From a checkpoint of a small sound classifier.
Training: muon at rate 0.018, 18800 steps, batches of 256, held-out accuracy 100%.
Rows from block 11 of a small sound classifier, named by matrix and row number. Rows with one number belong to one neuron. Each number is 128 + 32 x the weight over its row's rms, rounded and kept within 0 to 255. All counts start at 0. After the name is the row's rms in percent of the matrix's.
After each neuron's rows are labels from the 100 clips, of 14848, where the neuron reaches its highest value: "peak on" is the class under the peak. Only what is clearly more common there than usual is listed. The data: synthesized solo parts of chorales (CocoChorales). In brackets: how many of the 100, against the usual share in percent.
# fc1: MLP up (model.blocks.11.mlp.fc1.weight, 512x128), inputs 0-42
# fc2: MLP down (model.blocks.11.mlp.fc2.weight, 128x512, transposed), outputs 0-42

fc1.63 135 [162 170 101 151 148 110  85  75 124 120 105 132 138 148 117 147 174 105 114 142 120 108 120 139 140 130 157 111 107 142 190 161  99 117 107 123 124  93 184 112 175 111 189]
fc2.63 126 [132 134 149  99 156 128 146 157 134 129 158 162 101  94 150 107 102  93 167  82 119 104 145  98 132 137  71 137 115 148  70 130 209 128 155 141 157 101 113 128  91 135 142]
peak on: C#4 (32 vs 3.9); D4 (26 vs 4.4)

fc1.135 148 [132 119 123 134 124 155 169  46  68 163  75 142 123 126  72 123 144 100 161 152 152 121 143 122 124 132 158 117 120 183 141 126 127 143 139  89 146 114 134 118 168 154 107]
fc2.135 165 [117 178 124  81 167 116  87 145 144 118 111  92 127 101 164 140  60 143 159 130  85 143 108 188 167 172 142  72 155  68 130 185 154  83 175 178 162 113 135 126  92 135 121]
peak on: G#4 (31 vs 3.6)

fc1.404 056 [128 107 159 115 103 114 146 143 146 192 136 118 108 105  90 111 108 170 130 105 128 184  88 117 120 122  99  98  32 147 138 125 117 134 172 101 149 185 180 177  77 122 139]
fc2.404 056 [175 119 133 122 162 156  63 116 100 107 138 121 149 151 116 124 130  71  88 116 166 100 145 133  91 148 126 162 204 111 124 107 127  93  94  63 127 132 182  45 186  52 127]
peak on: E4 (27 vs 3)

fc1.41 079 [158 164 175 189  98 117  95 193 121 133  66 170  87 159 144  91 132 144 175 120 108 125 122 153 146 123 101 149 153 183 148  87 108 135 191 128 148 138 141 175 113  75 187]
fc2.41 079 [136  64 127  86 155 179 139 136 172  65 192 129 117 128  98 122 103 164 133 110  92  60  89 179 105 117 177 121 115 103 141 120 112 172  49 156  96 144 135 131 140 131 132]
peak on: D#4 (28 vs 4)

fc1.375 123 [169 111 121 184 161  74  98 148 162 112 164 129 113 128 145 152 140 135 103 159 142 114 153 158 124 118 123 156 171 114 105 108  77 113 123 101 145  98 146 128  61  97 113]
fc2.375 130 [141 166 137 121 109 174 147 115 104 116 125 104 130 133  77 126  99 133  79 106  66 139 128  76 132 185 200  70 147 143 138 131 138 111 146 119 166 145 156  60 130  58 159]
peak on: A#4 (32 vs 4.3); B4 (27 vs 3.7)

fc1.336 089 [186  39 161 145 110 157 127 135  86 249 153 143 147 117 109 163 134 196 133  87  77 159 138 129 109  81 105 118 126 122 100 102 114 132 128 164  58 118 138 178  91 126 121]
fc2.336 095 [110 104 109 153 165 185 159 110 131  98 106 130  94 141  92 117 157 133 103 128 110  73 133 119 115 176 145 173 106 113 173  80  79 123 155 145  96 141 140 172 203  84 145]
peak on: D4 (26 vs 4.4)

fc1.46 057 [ 85 118 125 161 182 125 116 116  88 158 138 135 159 150 124 119 125 138 141 118 149 105 125  69 156 131 185  94 155 109 158  83  78 178 146 101 146 134 117 135 203 143  51]
fc2.46 056 [140 104  93  68 116 138 149 169 165 103 126 143 106 156 115 117 155  44  68 173 142 149 168 185 167  87 105 128 134 153 171 122 115 199 138 127 137  89 136 155 115 133 132]
peak on: C#4 (28 vs 3.9)

fc1.67 156 [151 143 144 115 148  86 123 142 123 111 114 168 105 105 156 111 109 180 162 125 193 123 127 168  97 132 151 159 159 117 143  96 151 133 104 136 130  84 100 147 125 126 183]
fc2.67 155 [ 80 135  93 151  73 202 123 130 196 142 161 179 138 105  91 119 116 137 167  95 114 125 148 100 137  92 115  73 160 111 132 127 141 144 143 108 148 165 105 128 132 106  37]
peak on: D#5 (34 vs 3.2)

fc1.502 077 [139 174 111 154 116 158  76  39 139 132  97 176 165 144 110 112 145 133  97 155 137 180  45  98 104  79 115 130 128 131  90 189 118 201 199 120 125 174 119 108 151 175 215]
fc2.502 079 [153 104 188 109 106 126  96 149 156 141 132 132 144 118 146 153 124 108 100 124 146 115 209 104  79 121 134 116 153 138 165  80 134 122  60 130 121  80 124 150  81 101  85]
peak on: C#5 (30 vs 3.5)

fc1.364 103 [ 87 159 101 140 126 122 227  93 153  92  78 114 112  74  99 130 148 184 230 164 118 119 173 148 158 118 159 141 108 163 133 116 112  92 150 121 128 135 165 208 145 136 116]
fc2.364 107 [102  98 117 128 179  90  85 187 127 145 148 158 105 120 135  86 103 119 104 137 157 129 136 103 110 162  86 103 116  97 123 169 202 135 173  82 132 110 113  83  66 162 129]
peak on: E5 (29 vs 2.9); D5 (27 vs 3)

fc1.509 044 [168 145 173 131 114 141 205  90 189  94 111 132  92 145 123 168  92  83 165 159 136 155 169 131 125 145 147 114 129 150  89 127  86  99 163 136 105  85 119 126 149 155  77]
fc2.509 037 [146 158 132 124 135 103  65 105  73 100 125  97 180 122 115 145 116 173 140 124 135 189  89 172  99 156 172  93 126 107 129 172 180 116 124  84 174 103 189 156  90  98 127]
peak on: G#4 (25 vs 3.6)

fc1.47 058 [102 139 114 169 104  75  87 150 112 122 173 184 135 139 159 143 159 125  51  92 149 114 113 106 105 129 154 151 151  68  72 184  58 119 149 103 140 155 121 132  87 107 167]
fc2.47 058 [119 107 137 106 152  98 151 131 121 122  83  84 173 136 117 124 126 158 166 108 115 149 162  96 105 102 113 112  55 205 138  45 109  94 126 159 163 119 119 101 124 168 117]
peak on: silence (86 vs 12.5)

fc1.95 054 [165 125 137 122  85 151 132 179 105 116 135 144 122  90 137 115 128 140 154 150  87 151 114 187 130 150 157 117  83 110  81 155 142 148 137 154  98 162 149 133 147 110 136]
fc2.95 057 [151 154 162 122  90  84  88 111 156 109  94 194 123 155 171 134  99 137 117 123 134  50 147 107 114 132  95 141 136 131 141 136 159 124 104 168 144  87 167 106  53 168 105]
peak on: silence (32 vs 12.5)

fc1.446 128 [100 118  82 134  70 155 130 157 159  95  87 153  83  96 107 135 168 127 158 116 151 205 103 141 108 147 103 164 107 110  70 144 141 156 166 138 133 217 122 128  87 165 126]
fc2.446 126 [115 140 164 134 143 128 138 113 127 118 127 151 152 118 145 117 147 142  56 150  88  91  95 157  88 127 141  72 126 108 155  88 138 104 116 100  96  86 156  84 157 155 131]
peak on: D4 (25 vs 4.4)

fc1.263 115 [ 91  39 115 123 149 167 140  74 166 205 106  93 107 126 120 105 120 160 126 104  78 145 112 150 120 210 105 120 118 116 125  96  72 136 103 145 142 122 105 142 101 158 128]
fc2.263 101 [125 154  94 103 170 116 140 120 110  87 110 178 199 103 126 172  90 161 138  80 137 176  77 127 117 162 112 111 146 126 154 133 126 165 110  96  40 156 125 157  98 163 134]
peak on: D#4 (31 vs 4)

fc1.52 014 [119 173 122 178  77 150 123 153 122 113 131  82 156 122 114 124 201 136 120 144 177  73 163 148  76 135 164 130 109 113 124 145 124 126 162  76 148 100 148 170 150 152 130]
fc2.52 016 [121  85 133  74 154 130 144 100 141 144 103 169 108 146 143 120  81 133 149 111  59 141 122  96 162 112  72 118 177  82 119  73 134 149  85 148 132 144 100  62  93 151 160]
peak on: D#5 (25 vs 3.2)

fc1.330 042 [162  92 174 132  87  62 156  78 101 136 122 152 170 191  84 153 139 103 108 188 151  92 100 168 162 117 110 110 109  86  60 147 141 142 167 102 137  98 123 165  98 140  93]
fc2.330 049 [117 139 137 151 133 115 108  71 139 139 106  96  74 105 179 137  88 150 199 124 133 143 128  92  73 160  99 106 159 174 101  80 154 156 118 150 108 135 100 125 177  94 158]
peak on: F4 (25 vs 3.3)

fc1.474 159 [ 79 137 130 165 151 147 103 178 118 164 143 148 145 111 104  33 135  73 154 138 109 105 122 114 153 151 180  92 171 182 163 147 160 146 212  78 104  74 190  72 136 132  98]
fc2.474 161 [ 96 126  63 152 127 129 147 129 105 145 125 135 115 107 158 138  71 116 150 118  71 156 135 167 203 131 159 120  70 103 147 113 114 161  90 145 123  67  87 125 125 127 121]
peak on: A3 (25 vs 2.5)

fc1.465 127 [112  77  68 130  79 147 151 141 192  87 196  82 110 169 157  91 132 106 122 124 129 126  91 163 185 154  76 130  93 136 128 168 104 167 116 135 129 149  80  83  79 113 150]
fc2.465 121 [141 125 166  96  95  83  73 151  26 115  61 154 117 129 120 178 142  86 141 161  96 109 152 156 155 124 145 108 129 148 125 119 107 101  94 118 151 148  76 155 148 170 119]
peak on: silence (70 vs 12.5)

fc1.281 091 [134 150 141 139 165 147 136 172 135 167 148  69 135 135 106 180 160 143 140 123 172  88  86 183 120 109  97 140 133 100 145 143 168 137 124 170 111  92 133 164 168 126  88]
fc2.281 085 [100  91 101  89 204 139 101 165 140 105 127 106 143 150 137 149 103 118 121 131 127 101  80 122  70 135 127 146  73 121 124  55  95 154 147  70 131 118 101 141 197 144 113]
peak on: G4 (30 vs 2.7)

fc1.284 098 [ 96  67 103 156 139 113 101 140 156 130 157 116 128 168 171 128 119 100 124 103 183 116  83 105 154  59 157 170 166 166 119 158 146 157 172  81  95 162 177 141  94 118 128]
fc2.284 092 [112 169 169 107 122  92 106 115  75  60  90 120 165 171  59 137 131 119  99 166  86 122 155 142 132 114 117 129 103 123  97  95 116 105  95 155 198  93 154  96 161 154 164]
peak on: A#4 (36 vs 4.3)

fc1.344 072 [123 121 148 146 106 129 161 133 116 154  92  79 117 139 100 135 102  67 120 136 196 155 179 147  67 148  93  98  91 151 139 116 162 134 162 121 191  81  92 128 179  66 150]
fc2.344 075 [ 97  84 109 115 245 175 145 124 104  92 170 136 116  92 112 138 133 159 121 138 105 150 133 138 150 118 158 117 113 160 156 159 126 105 108 106 163 135 146 115  78 113 162]
peak on: D3 (28 vs 0.9)

fc1.113 106 [103 144 195 159 124 182 112  97  74 158  90 135 119 138 183 154 141 163 106 103 158 123 154 150 141 118  92  76 135 147  71  67 115 116 128 142 113 119 106 158  87 147 139]
fc2.113 116 [157 119 142  96  93 144 148 183 158  95 184 162  83 134  73  93  74 113 104 121 108  95 137 148  67 167 139 138 108 140 157 119 163 194 111 107 115 125 106 174 121 139 126]
peak on: D#4 (25 vs 4)

fc1.389 099 [148 121 176 145 177 101  78 125 156 141 156 114 167 116  71 146 179  96 149 166 145 105 123 140 133 159 121 132 118 183 123 128 137 144  66 157 125 174 114 121 131 140  90]
fc2.389 094 [ 75 117 102  50 166 115 135 160 131  63 169 109 185 164 190 130 147 110  97 131  98 127 136 117 158 142  89 121  91 105 142 101  89 111 169 124 193  58  84 175 134 125 144]
peak on: A#4 (29 vs 4.3); B4 (27 vs 3.7)

fc1.444 076 [ 96 159  89 158 181 149 153 141 166 168 125 122 137  90  84  94 115 150 106 117  97 163 129 174  95 194 179 124 124 135 115 173 128 104 186 150  87 182 114 141 144  96 140]
fc2.444 071 [129 102 160 133  97 133 112 116 120 160 141 114 132 152 172 138 149 116 165 141 159 183  95  92 115 122 159 116 158 109 134 181  83 230 175 122 207 118 188  90 160 114 120]
peak on: A#4 (36 vs 4.3)

fc1.185 090 [176  72 115 117 144 197 172 148 111  94 141 157  74 125 107 144 109 154  98 148  62 168 155 131 134 146 148 127 160 146 101  97 137  90  95 146 111 158 138  92 140  93 196]
fc2.185 089 [ 78 174  97 142  97 134  64 149 170 137 139 115 108 134 156 123 129 134 168 124 164  97  88 115 173 111 139 103 106 161 105 147  93  99 121  74 155 107 153 146  95 142 124]
peak on: C#4 (47 vs 3.9)

fc1.340 094 [101 109 116 118 129 175 144 152 110 137 101 140 190 104  60 146 130 116 132 130 143 128 105 134 115 128 178 105 123 162 177 131 122 113  52 101 170 175  90 112 189 103 148]
fc2.340 099 [ 92 195 123  80 131  92 147 135 120 133 185 103  77 162 120  87 106  86 171 103 138 159 202 141 122 167 108 211 102  79 162 167  88 102 157 106 118 127 170 116  59 130 140]
peak on: A#3 (28 vs 2.9)

fc1.206 117 [107 140 104 160 185 170 142  90 167 152 118 141  81 148 125 116 143  74 151 151 130 146 150  93 136 153 119 130 133 185 171 116 102 149 164 116 121 153 100 120 150  93  92]
fc2.206 103 [125  83 146 156  77 142 105 177  48  96 165 158 107 157 129 101 169 115 128 113 130 128 122 192 171 132  94 133 193  79 141 158 146 105  77 117 165 138 156 118  99  95  75]
peak on: C#4 (27 vs 3.9)

fc1.325 037 [125 178 147 175 112 111 148 149 198 121 141 138  99 130 136 124 147 131 173 119 136 120 111 167  90 135 116 180 109 109 155 117  65  82 108  38 142 178 118  71 128  79 185]
fc2.325 040 [157  81 129 125  92 151 128 137 157  52  85 131 119 165 101 134 109 209  84 116 143 107 172  98 116 155 146 117 166 152 119 153 180 172 105 244  80 106 108 139 121 114 136]
peak on: F4 (32 vs 3.3); F#4 (27 vs 3.2)