From a checkpoint of a small sound classifier.
Training: 18800 steps, batches of 256, held-out accuracy 100%.
Rows from block 2 of a small sound classifier, named by matrix and row number. Rows with one number belong to one neuron. Each number is 128 + 24 x the weight over its row's rms, rounded and kept within 0 to 255. All counts start at 0. Numbers have three digits each. After the name is the row's rms in percent of the matrix's.
After each neuron's rows are labels from the 100 clips, of 14848, where the neuron reaches its highest value: "peak on" is the class under the peak; "strongest on" is what is common among them. Only what is clearly more common there than usual is listed. The data: synthesized solo parts of chorales (CocoChorales). In brackets: how many of the 100.
# fc1: MLP up (model.blocks.2.mlp.fc1.weight, 512x128), inputs 0-127
# fc2: MLP down (model.blocks.2.mlp.fc2.weight, 128x512, transposed), outputs 0-127

fc1.91 127:071124117126115126162157135138104127132126132129119125184117129119105138124130146131103133122171117114154137120137164142110134148108112134145121109123096152152099170135137112171149111115114097125134111136112141101111144115156114152116168137155096109122155146099142137143149181148089126122173113120134092152100107160107125122108105080031105104142171107180136156160142140107124130169104
fc2.91 132:112117119069100158160133120162139127131129107146108139114151112099161132094136183124173131097110117099117120171125151106121125159114151155143183067139121156088112130140109068123132148157116174132120121121154162126166114162150142109103171113140095142135121097084130121132116121111146124104108093132144095133120119130180132135121121095151134137129152138125078112141126143159149155117091
peak on: D#4 (27)
strongest on: cello (76); note D4 (43); note D#4 (42); note F4 (32)

fc1.308 142:131103139106160154128148146126139111153125167166114102152110116080097156112128107123128112156166136107139168122176132091110128100129096144154120122120141145100165128126121099165086103100153130117086174096125163136134143123142128087086186108115152115118115143117155179104144099117106147124114163066130112152121121124178130124135094130144135080126099166128136116168108134123145123111130
fc2.308 155:146128110080093118134132148131133116167144146128137112141095108117083131160153127128154144174126149117103118066116137144115155121142125113130169114148102158128107093138094157117171144154148164134111092142110149111139107129173157127139106127102110135153069110141129109128109138114185130158101111127156103123148084095095178085174154105099173122128123112127124132120130097145115126125169
peak on: silence (80)
strongest on: violin (100); note A4 (67); note G4 (42); note B4 (35)

fc1.470 091:113125117096181079178086134169145143129110134108127129125112156153103124121125143143100091112093146174154103118096123167165146087155106129118159115145178137130157159116058121144107143142101141123143144113103089146127097143123105183137133162134097129134102106158144153140147080144123120110120154136127122140128093150118126149132104112134153139096102136144156136135132074118148128115093
fc2.470 099:155170131157139155179105084093112122143124124162142143169133101113107129109140145123128132179153120109130118118155112095140105136120118138120132167106136153085177120139092129120104150157115115119074121119125128164126092128156115111104143112113176141089121160133115128141134123165130118111133118109098085125090149180141089068140167128142087135157153153154091106157144097123124124109128
peak on: C#5 (39)
strongest on: trumpet (94); note C#5 (64); note D5 (38); note D#5 (37)

fc1.34 057:155147152107074144142118114101105178183144140141126112144166117112115126166105117138137145117144094175113142144106105114145102131132122126125053114147096148115120110142099097128145110139131116142068137127096095113152142123153152136106153160178125116141139139166100078125103180129121118118145139105099123140170138144132128125154092104126132127104133143141089131164178111146138129112082
fc2.34 052:146056127128174152136122126131175170176057121130131158119108137101147138162090166097127094092132129079148132134146124148111146146153119140160135154132162125115119106129114148138136102069164124143149123112174131137119115108130121114123137104133132115129108131149161119131107155110111163119178107125140130136114077147140150103120111103069130130135109099132151108170087149138130135120114
peak on: G#4 (25)
strongest on: clarinet (100); note G#4 (38); note F#4 (27)

fc1.66 032:098113165114136123150121112076130123147131119147146084137144149112117143103127163153153128138124146119105134160111145129129121122154139119112145081069143133117145109139150112153131161090138134138127108142099136105177113090063135122104082132107093144134088145154149126109161143182100117178140151138153137115110135134195080131085104124123135171125136140096152121130133154125089158141111
fc2.66 033:155087120123127113139166134134135199123129107118130102195162109143146172134172169108129134133121108125125087125147068086140108133116099139114138098132107168122082157104115120132137063087102140132119105095118127145118135114167121117138116144129165084139114142144107128116122116124124117146148111145143164128130126147122107099118174104088110185137134143119135135113160117104146139170126
peak on: G#3 (25)
strongest on: cello (100); note G#3 (36); note C#4 (32)

fc1.223 016:165185079120118148161134124127172131136122120110134128117127125143149113116150111146090141125156124124162134120071139121127160118137171137104153122142085109112110129080149144112135095125153108103104157125127153092155120119147153150086102147130140174158106157149096181098116120077101109150131077111145152137117141116106112147083112130120187108144142096155113112170134119120116121101120
fc2.223 015:159105112126115102121105152099109114132134116133100084145134136095131138156151132075134141109102113142134110143131142180126084115131142153138095109114119148114131100183126136153133139103179111146156123184138150135172171136149126112117187083113133131122162157130156104126110126126135119146095122181160153075135166163101105119104116138131114097119093116101118126128124143160152113107079
peak on: silence (88)
strongest on: bassoon (100); note C#4 (64); note A#3 (41); note G#3 (39)

fc1.360 084:161128094125168115100155117166127141140105113085158138110135137118124136168145094108065104113149115130123098150142120109125174139147137125113127110107137117131114151095125124141146137109162108107145179113097134092141132144118101151105154161175142118120104156135073177146151115147142171126135094098138157098063108125131102127136152149163098111139163142097131115136134070112154120119147
fc2.360 085:147148092103150171095152127141136075105165117162139080121144106153145162108163076152129154154098154122092178120129123120103090117147103136118125138144123142104129112113132084136124124137128131144115154136139133148135131093118132087139179103111108120100159123106142110133151165152097123134132127161133111098117137156088134102095162163121096135103146167152124114116157165101160134072151
peak on: G#3 (25)
strongest on: tuba (100); note G#3 (43); note A#3 (39); note G3 (31)

fc1.371 125:160123135148160142133143136160117149092125151101105121113098140102121174107099077087086158123134129131116115145165140120124108120146076110088097153162093107109147112119159111115172132150108131166125110137162141135125140169103123188153101120131151141147125079130110148133168129119116117122143120157132137144110106145144090137121160137174124135165086124115137135151131076073117151100110
fc2.371 138:130151096149135125123051090113126128122114135174147099130156117122149093105189109165121146130152111111173129136108134123144082107150086088119119148121149159125116121137152078095127126130114122112123145146158100175102101140155080129141096121054117152145092175149158117149140147141170124129110154114111132141126133121124143125138129182112141152146139128145119142137126094137123103101120
peak on: C#5 (25)
strongest on: flute (100); note C#5 (54); note D5 (32); note D#5 (29)

fc1.157 096:077118119122123141153139124114147199172144126134172136110124116106120096169099133127154139149126107134160155133131114126122168117090081120115160108168079159105115131088138103185142134113159130148149147133142156130148155135103103144110124136146116118126134092180109123113091114102122135118136155095095162141119146118149149134157097138089113168088142135142134069126143109103114135101106
fc2.157 089:161097165118089151171146111104109133112110114106133117135143112100143145123144159121116118137114133081071142143146142169125123190133104135121141117093142118152118115148105170108120080139128133112141115120145093177097144164128120117091162106151110140155127149150111129129088163136140133116156100151083138122103082158178127137159171122126104110156127081140131144127120131126146064149125
peak on: G#4 (32)
strongest on: clarinet (100); note G#4 (43); note D#4 (30)

fc1.329 062:157137128100119109154154149108129161112157112126112154100111154116138142187094097117090152145143153120119160128126106139124083119090114140154107136122167128135088139118136129128143139127098120182136120135139119174142099101165125157093109110079132174116128123120141139136169118101138102091134100122124160145127131115112147135122147144126059165115091180107131162134134132084076165117136
fc2.329 062:128127092157099155154178137155119103105089111124123135142131159156123085113141112135109106091194149147150102110120114167157127111133143117156127137137095173139181119117152107102142111130120132139119179120123119171128140141126102118118084144060211124152108147142133127096144117117104107136098137134103145134133124119153124134128134121147117103145129156091149135123128076097138110141085
peak on: silence (91)
strongest on: viola (86); note D#4 (49); note C#4 (31); note F4 (28)

fc1.254 075:138149104101150125165123188122143098216104138153128136132107161095103119073124130152121091152120152137154148114107106149137125123124105139134158084136133090088127133111138122109165118115127110131107122136106089139145119130082143177131120108112101141143177076126119125120122141107131113139121133116121164151170160143139099116162096125111099127084133104143152130134120153186147151111143
fc2.254 071:125121121159163122104139138082116108151161129112151145158154148113136116112105092100084127138170133131143107121135107128155154176117111146155151091122137128145087131159162156108123172116099126150154167134114134100196141131125078106102166148150121122136094111091117120106119119087110137137167113152137138171163121147125100100128125117120136079121118110167097111134085161136100096104139
peak on: G#4 (30)
strongest on: trombone (100); note F4 (52); note F#4 (50); note G#4 (38)

fc1.47 100:142168141101146092137139096122141145107128128132199155163120142126159114121124078096160111153111142132125141138161104135108155070136195116104130148068127114139149124151112130106143141131167112146127132111108129103116164120080123124100146112115122171121160117137116104130147103121100158131162179113164135152122090101108146108117117129136132119102104138142099123141124166145169112133069
fc2.47 103:131139143124102153150074105132122130135141135131133124123123124133138118165113162140134147162119118076132173095149124156116086154171137105112099164097128163141133093142135184135118158155145132105135114117131122142146146098142118105116141122119081162130150093090112162188111087138100080147158160137138101151106116090118151133119108142113118075107148159074124139109130120171093136129134
peak on: C#5 (34)
strongest on: violin (100); note C#5 (81); note B4 (60); note C5 (26)

fc1.450 080:127123107129135174154109126110117133164132126095127136154114183174133109076124130121070116158141143123077113110159148170110102186145137138153118133146140114142082099143175118116104116138149128137162116116088170125123152124082105161137094128146086116131096138144123086120099131128090108142133121120147134120104114098099132164150189129138110102130124105102133144124155137167119140124156
fc2.450 080:149108130128131106094153111075126152120148111107161105153146083100161100143115140144143106133145119113114141142086079118178172101113146129129111110158135153107155102110149082172170094116120116104116107134127132133150106157139143134070147122135146141144157125137133128102138129106112120110142151160165118092151129166149113117147108131129170128141150138102134151107201104116122077121085
peak on: silence (59)
strongest on: oboe (100); note A4 (31)

fc1.180 154:159132124072146161113144135143123142174134127168094138126105095122155155187141129090113113132115108136115123133133140130106196114123143112122123081119089143163157108149107086143117117109139117115133119108117105133140091153107149130116166170142113119107158159146144089132111147114150136080114149167097156118120123113159095110131155137156122162136151157101056112114139101120125096124153
fc2.180 172:116111104142116077113116114131135107143166158150160127139089115156117089127102159157117152125136101137109142161150139140137126180137091131116162110135155169178124112119137101142098149098107124143113127107158127150155157122128117140141127156129142149096151111117136115146087111129096152134127094052136066086112157142170158172146112147150118144111103098144130110123149137133089089100123
peak on: G#4 (25)
strongest on: clarinet (100); note G#4 (42); note F#4 (41); note F4 (31)

fc1.16 062:132110111108107096091116104161129176142138114126169142165110144155178123140117149108170165139124125114152111114077115117130140153119168105145149154107116129124155115158140123097159143096119090128103118128139116095127124115068110101120148150133109124110108143165160167099161158127130081178106125142137136163139119119157164142092134114155143127128120101097119149054137126109113149103101
fc2.16 056:117148121151153118105131127125117155146118166126108110130133117173104133145150116131110142122163147120120174128104125116141052121134167121112098108148117153137108075133127146154083123128107186173137162119102059106094158135128131086120119098167139156167131132110108113178116113136118126120147144154117084121150119144141100089142149096087154119121158118112145133132151092137102155137149
peak on: A5 (29)
strongest on: violin (100); note A5 (50); note G#5 (42); note G5 (38)

fc1.499 073:109120133164136102108145149087128136108091146167125147132062140146136141157114141157093141126156170121119120100167122123118083143144081109136116131142118171114145117125161097136085103136102107100119133140129133123159112146110122082110104118093122180168162098137113156093098129120131150138100150104131127141132129159065132147144129146117153167123129101118139148090181120100152162119153
fc2.499 070:143089095115097137116118178115136138128080118169100162121128101116170129153154134141154119090112144103117138135112120110124154131120119165121089097141195097116103123141073123109134105138084129094151134119148147156104127138136154150145111128128150116126099138106087161136121169115146155084153115131143121136174192117101111129158096105138142121145106083141132183129105150157135143131132
peak on: G#4 (29)
strongest on: viola (100); note G#4 (57); note F#4 (34); note G4 (25)

fc1.249 051:094103120088140123138145100123173140135170156151134142125099111080135120125164121123108122104139094116132096130127109103106139122084116089137091135136107122177147126162110151136134123140119105145124098133123108174106143136139088139150112187148171185131092140118138116134135102106121133159099116121101124154105136158129128136122152168140146187147125123093089102166145098061156130133128
fc2.249 045:147113120087131162152100131144129130157135118111096146154125197138155137157092144138079133119084139138098163104149085153153091160126150175119189093113142123116146124134169106132095117122142147139127134109144128179158114115116132108116103108155111163123160131130116160113145146109131108106130111104144102086103143125115108163118131129128119090160099132143097081107099169133098154150112
peak on: D#4 (39)
strongest on: clarinet (100); note D#4 (62); note F4 (31); note G4 (25)

fc1.204 118:144114149154120142106100143116148131141148153152117126113109135119095135131150105129076114131135106139125145133109075121132128160128078142094141117116117127155117144130104085101141158105138106123186139117110160117134096155125108130114096097141127154190119133134125171119119118118181128134138158094136071111154111103109093179130148118165193128127131149110110143095130100101135183124174
fc2.204 110:082112148118127149126084109124151110139105119118152110123128121131173163101131102143118152085083114106129096115142131136138117104112121103114090142141183130090128154110149131129094149138161158141163129121146144162118116131121116102177124092129141124092096126160080145092153159141094162133144101160141110118139171161108129121135123118136122106097139141164113164107179154139160145070167
peak on: D#4 (29)
strongest on: viola (92); note D#4 (47); note F#4 (30); note G#4 (28)

fc1.262 109:109138121111121078120105123105110135127139129141137094170118152136176106150159114131138165114114175103154124116077134145109095084147091158095071151133136127124170131131144069115139151122121129103119127151170155124095138152113137135111148102119119134150137119086161120152131144131118128127125163140121111112138189142149149122118070128150122153148140168145077114146076114145151118150091
fc2.262 105:110137160099132121129146136130134131192137112135114119110107148140109144164104110135139128154109142115075096108135123118119087141117146068156104112136098107153137128162142166150102116140162152128114132162110114108136110127114168093080154121091104142172116135158140102140148137108130138124172124151108164161117117131138123115143096055056125110118141172128153154123130153142118171124115
peak on: A5 (36)
strongest on: violin (100); note A5 (51); note G5 (39); note F#5 (36)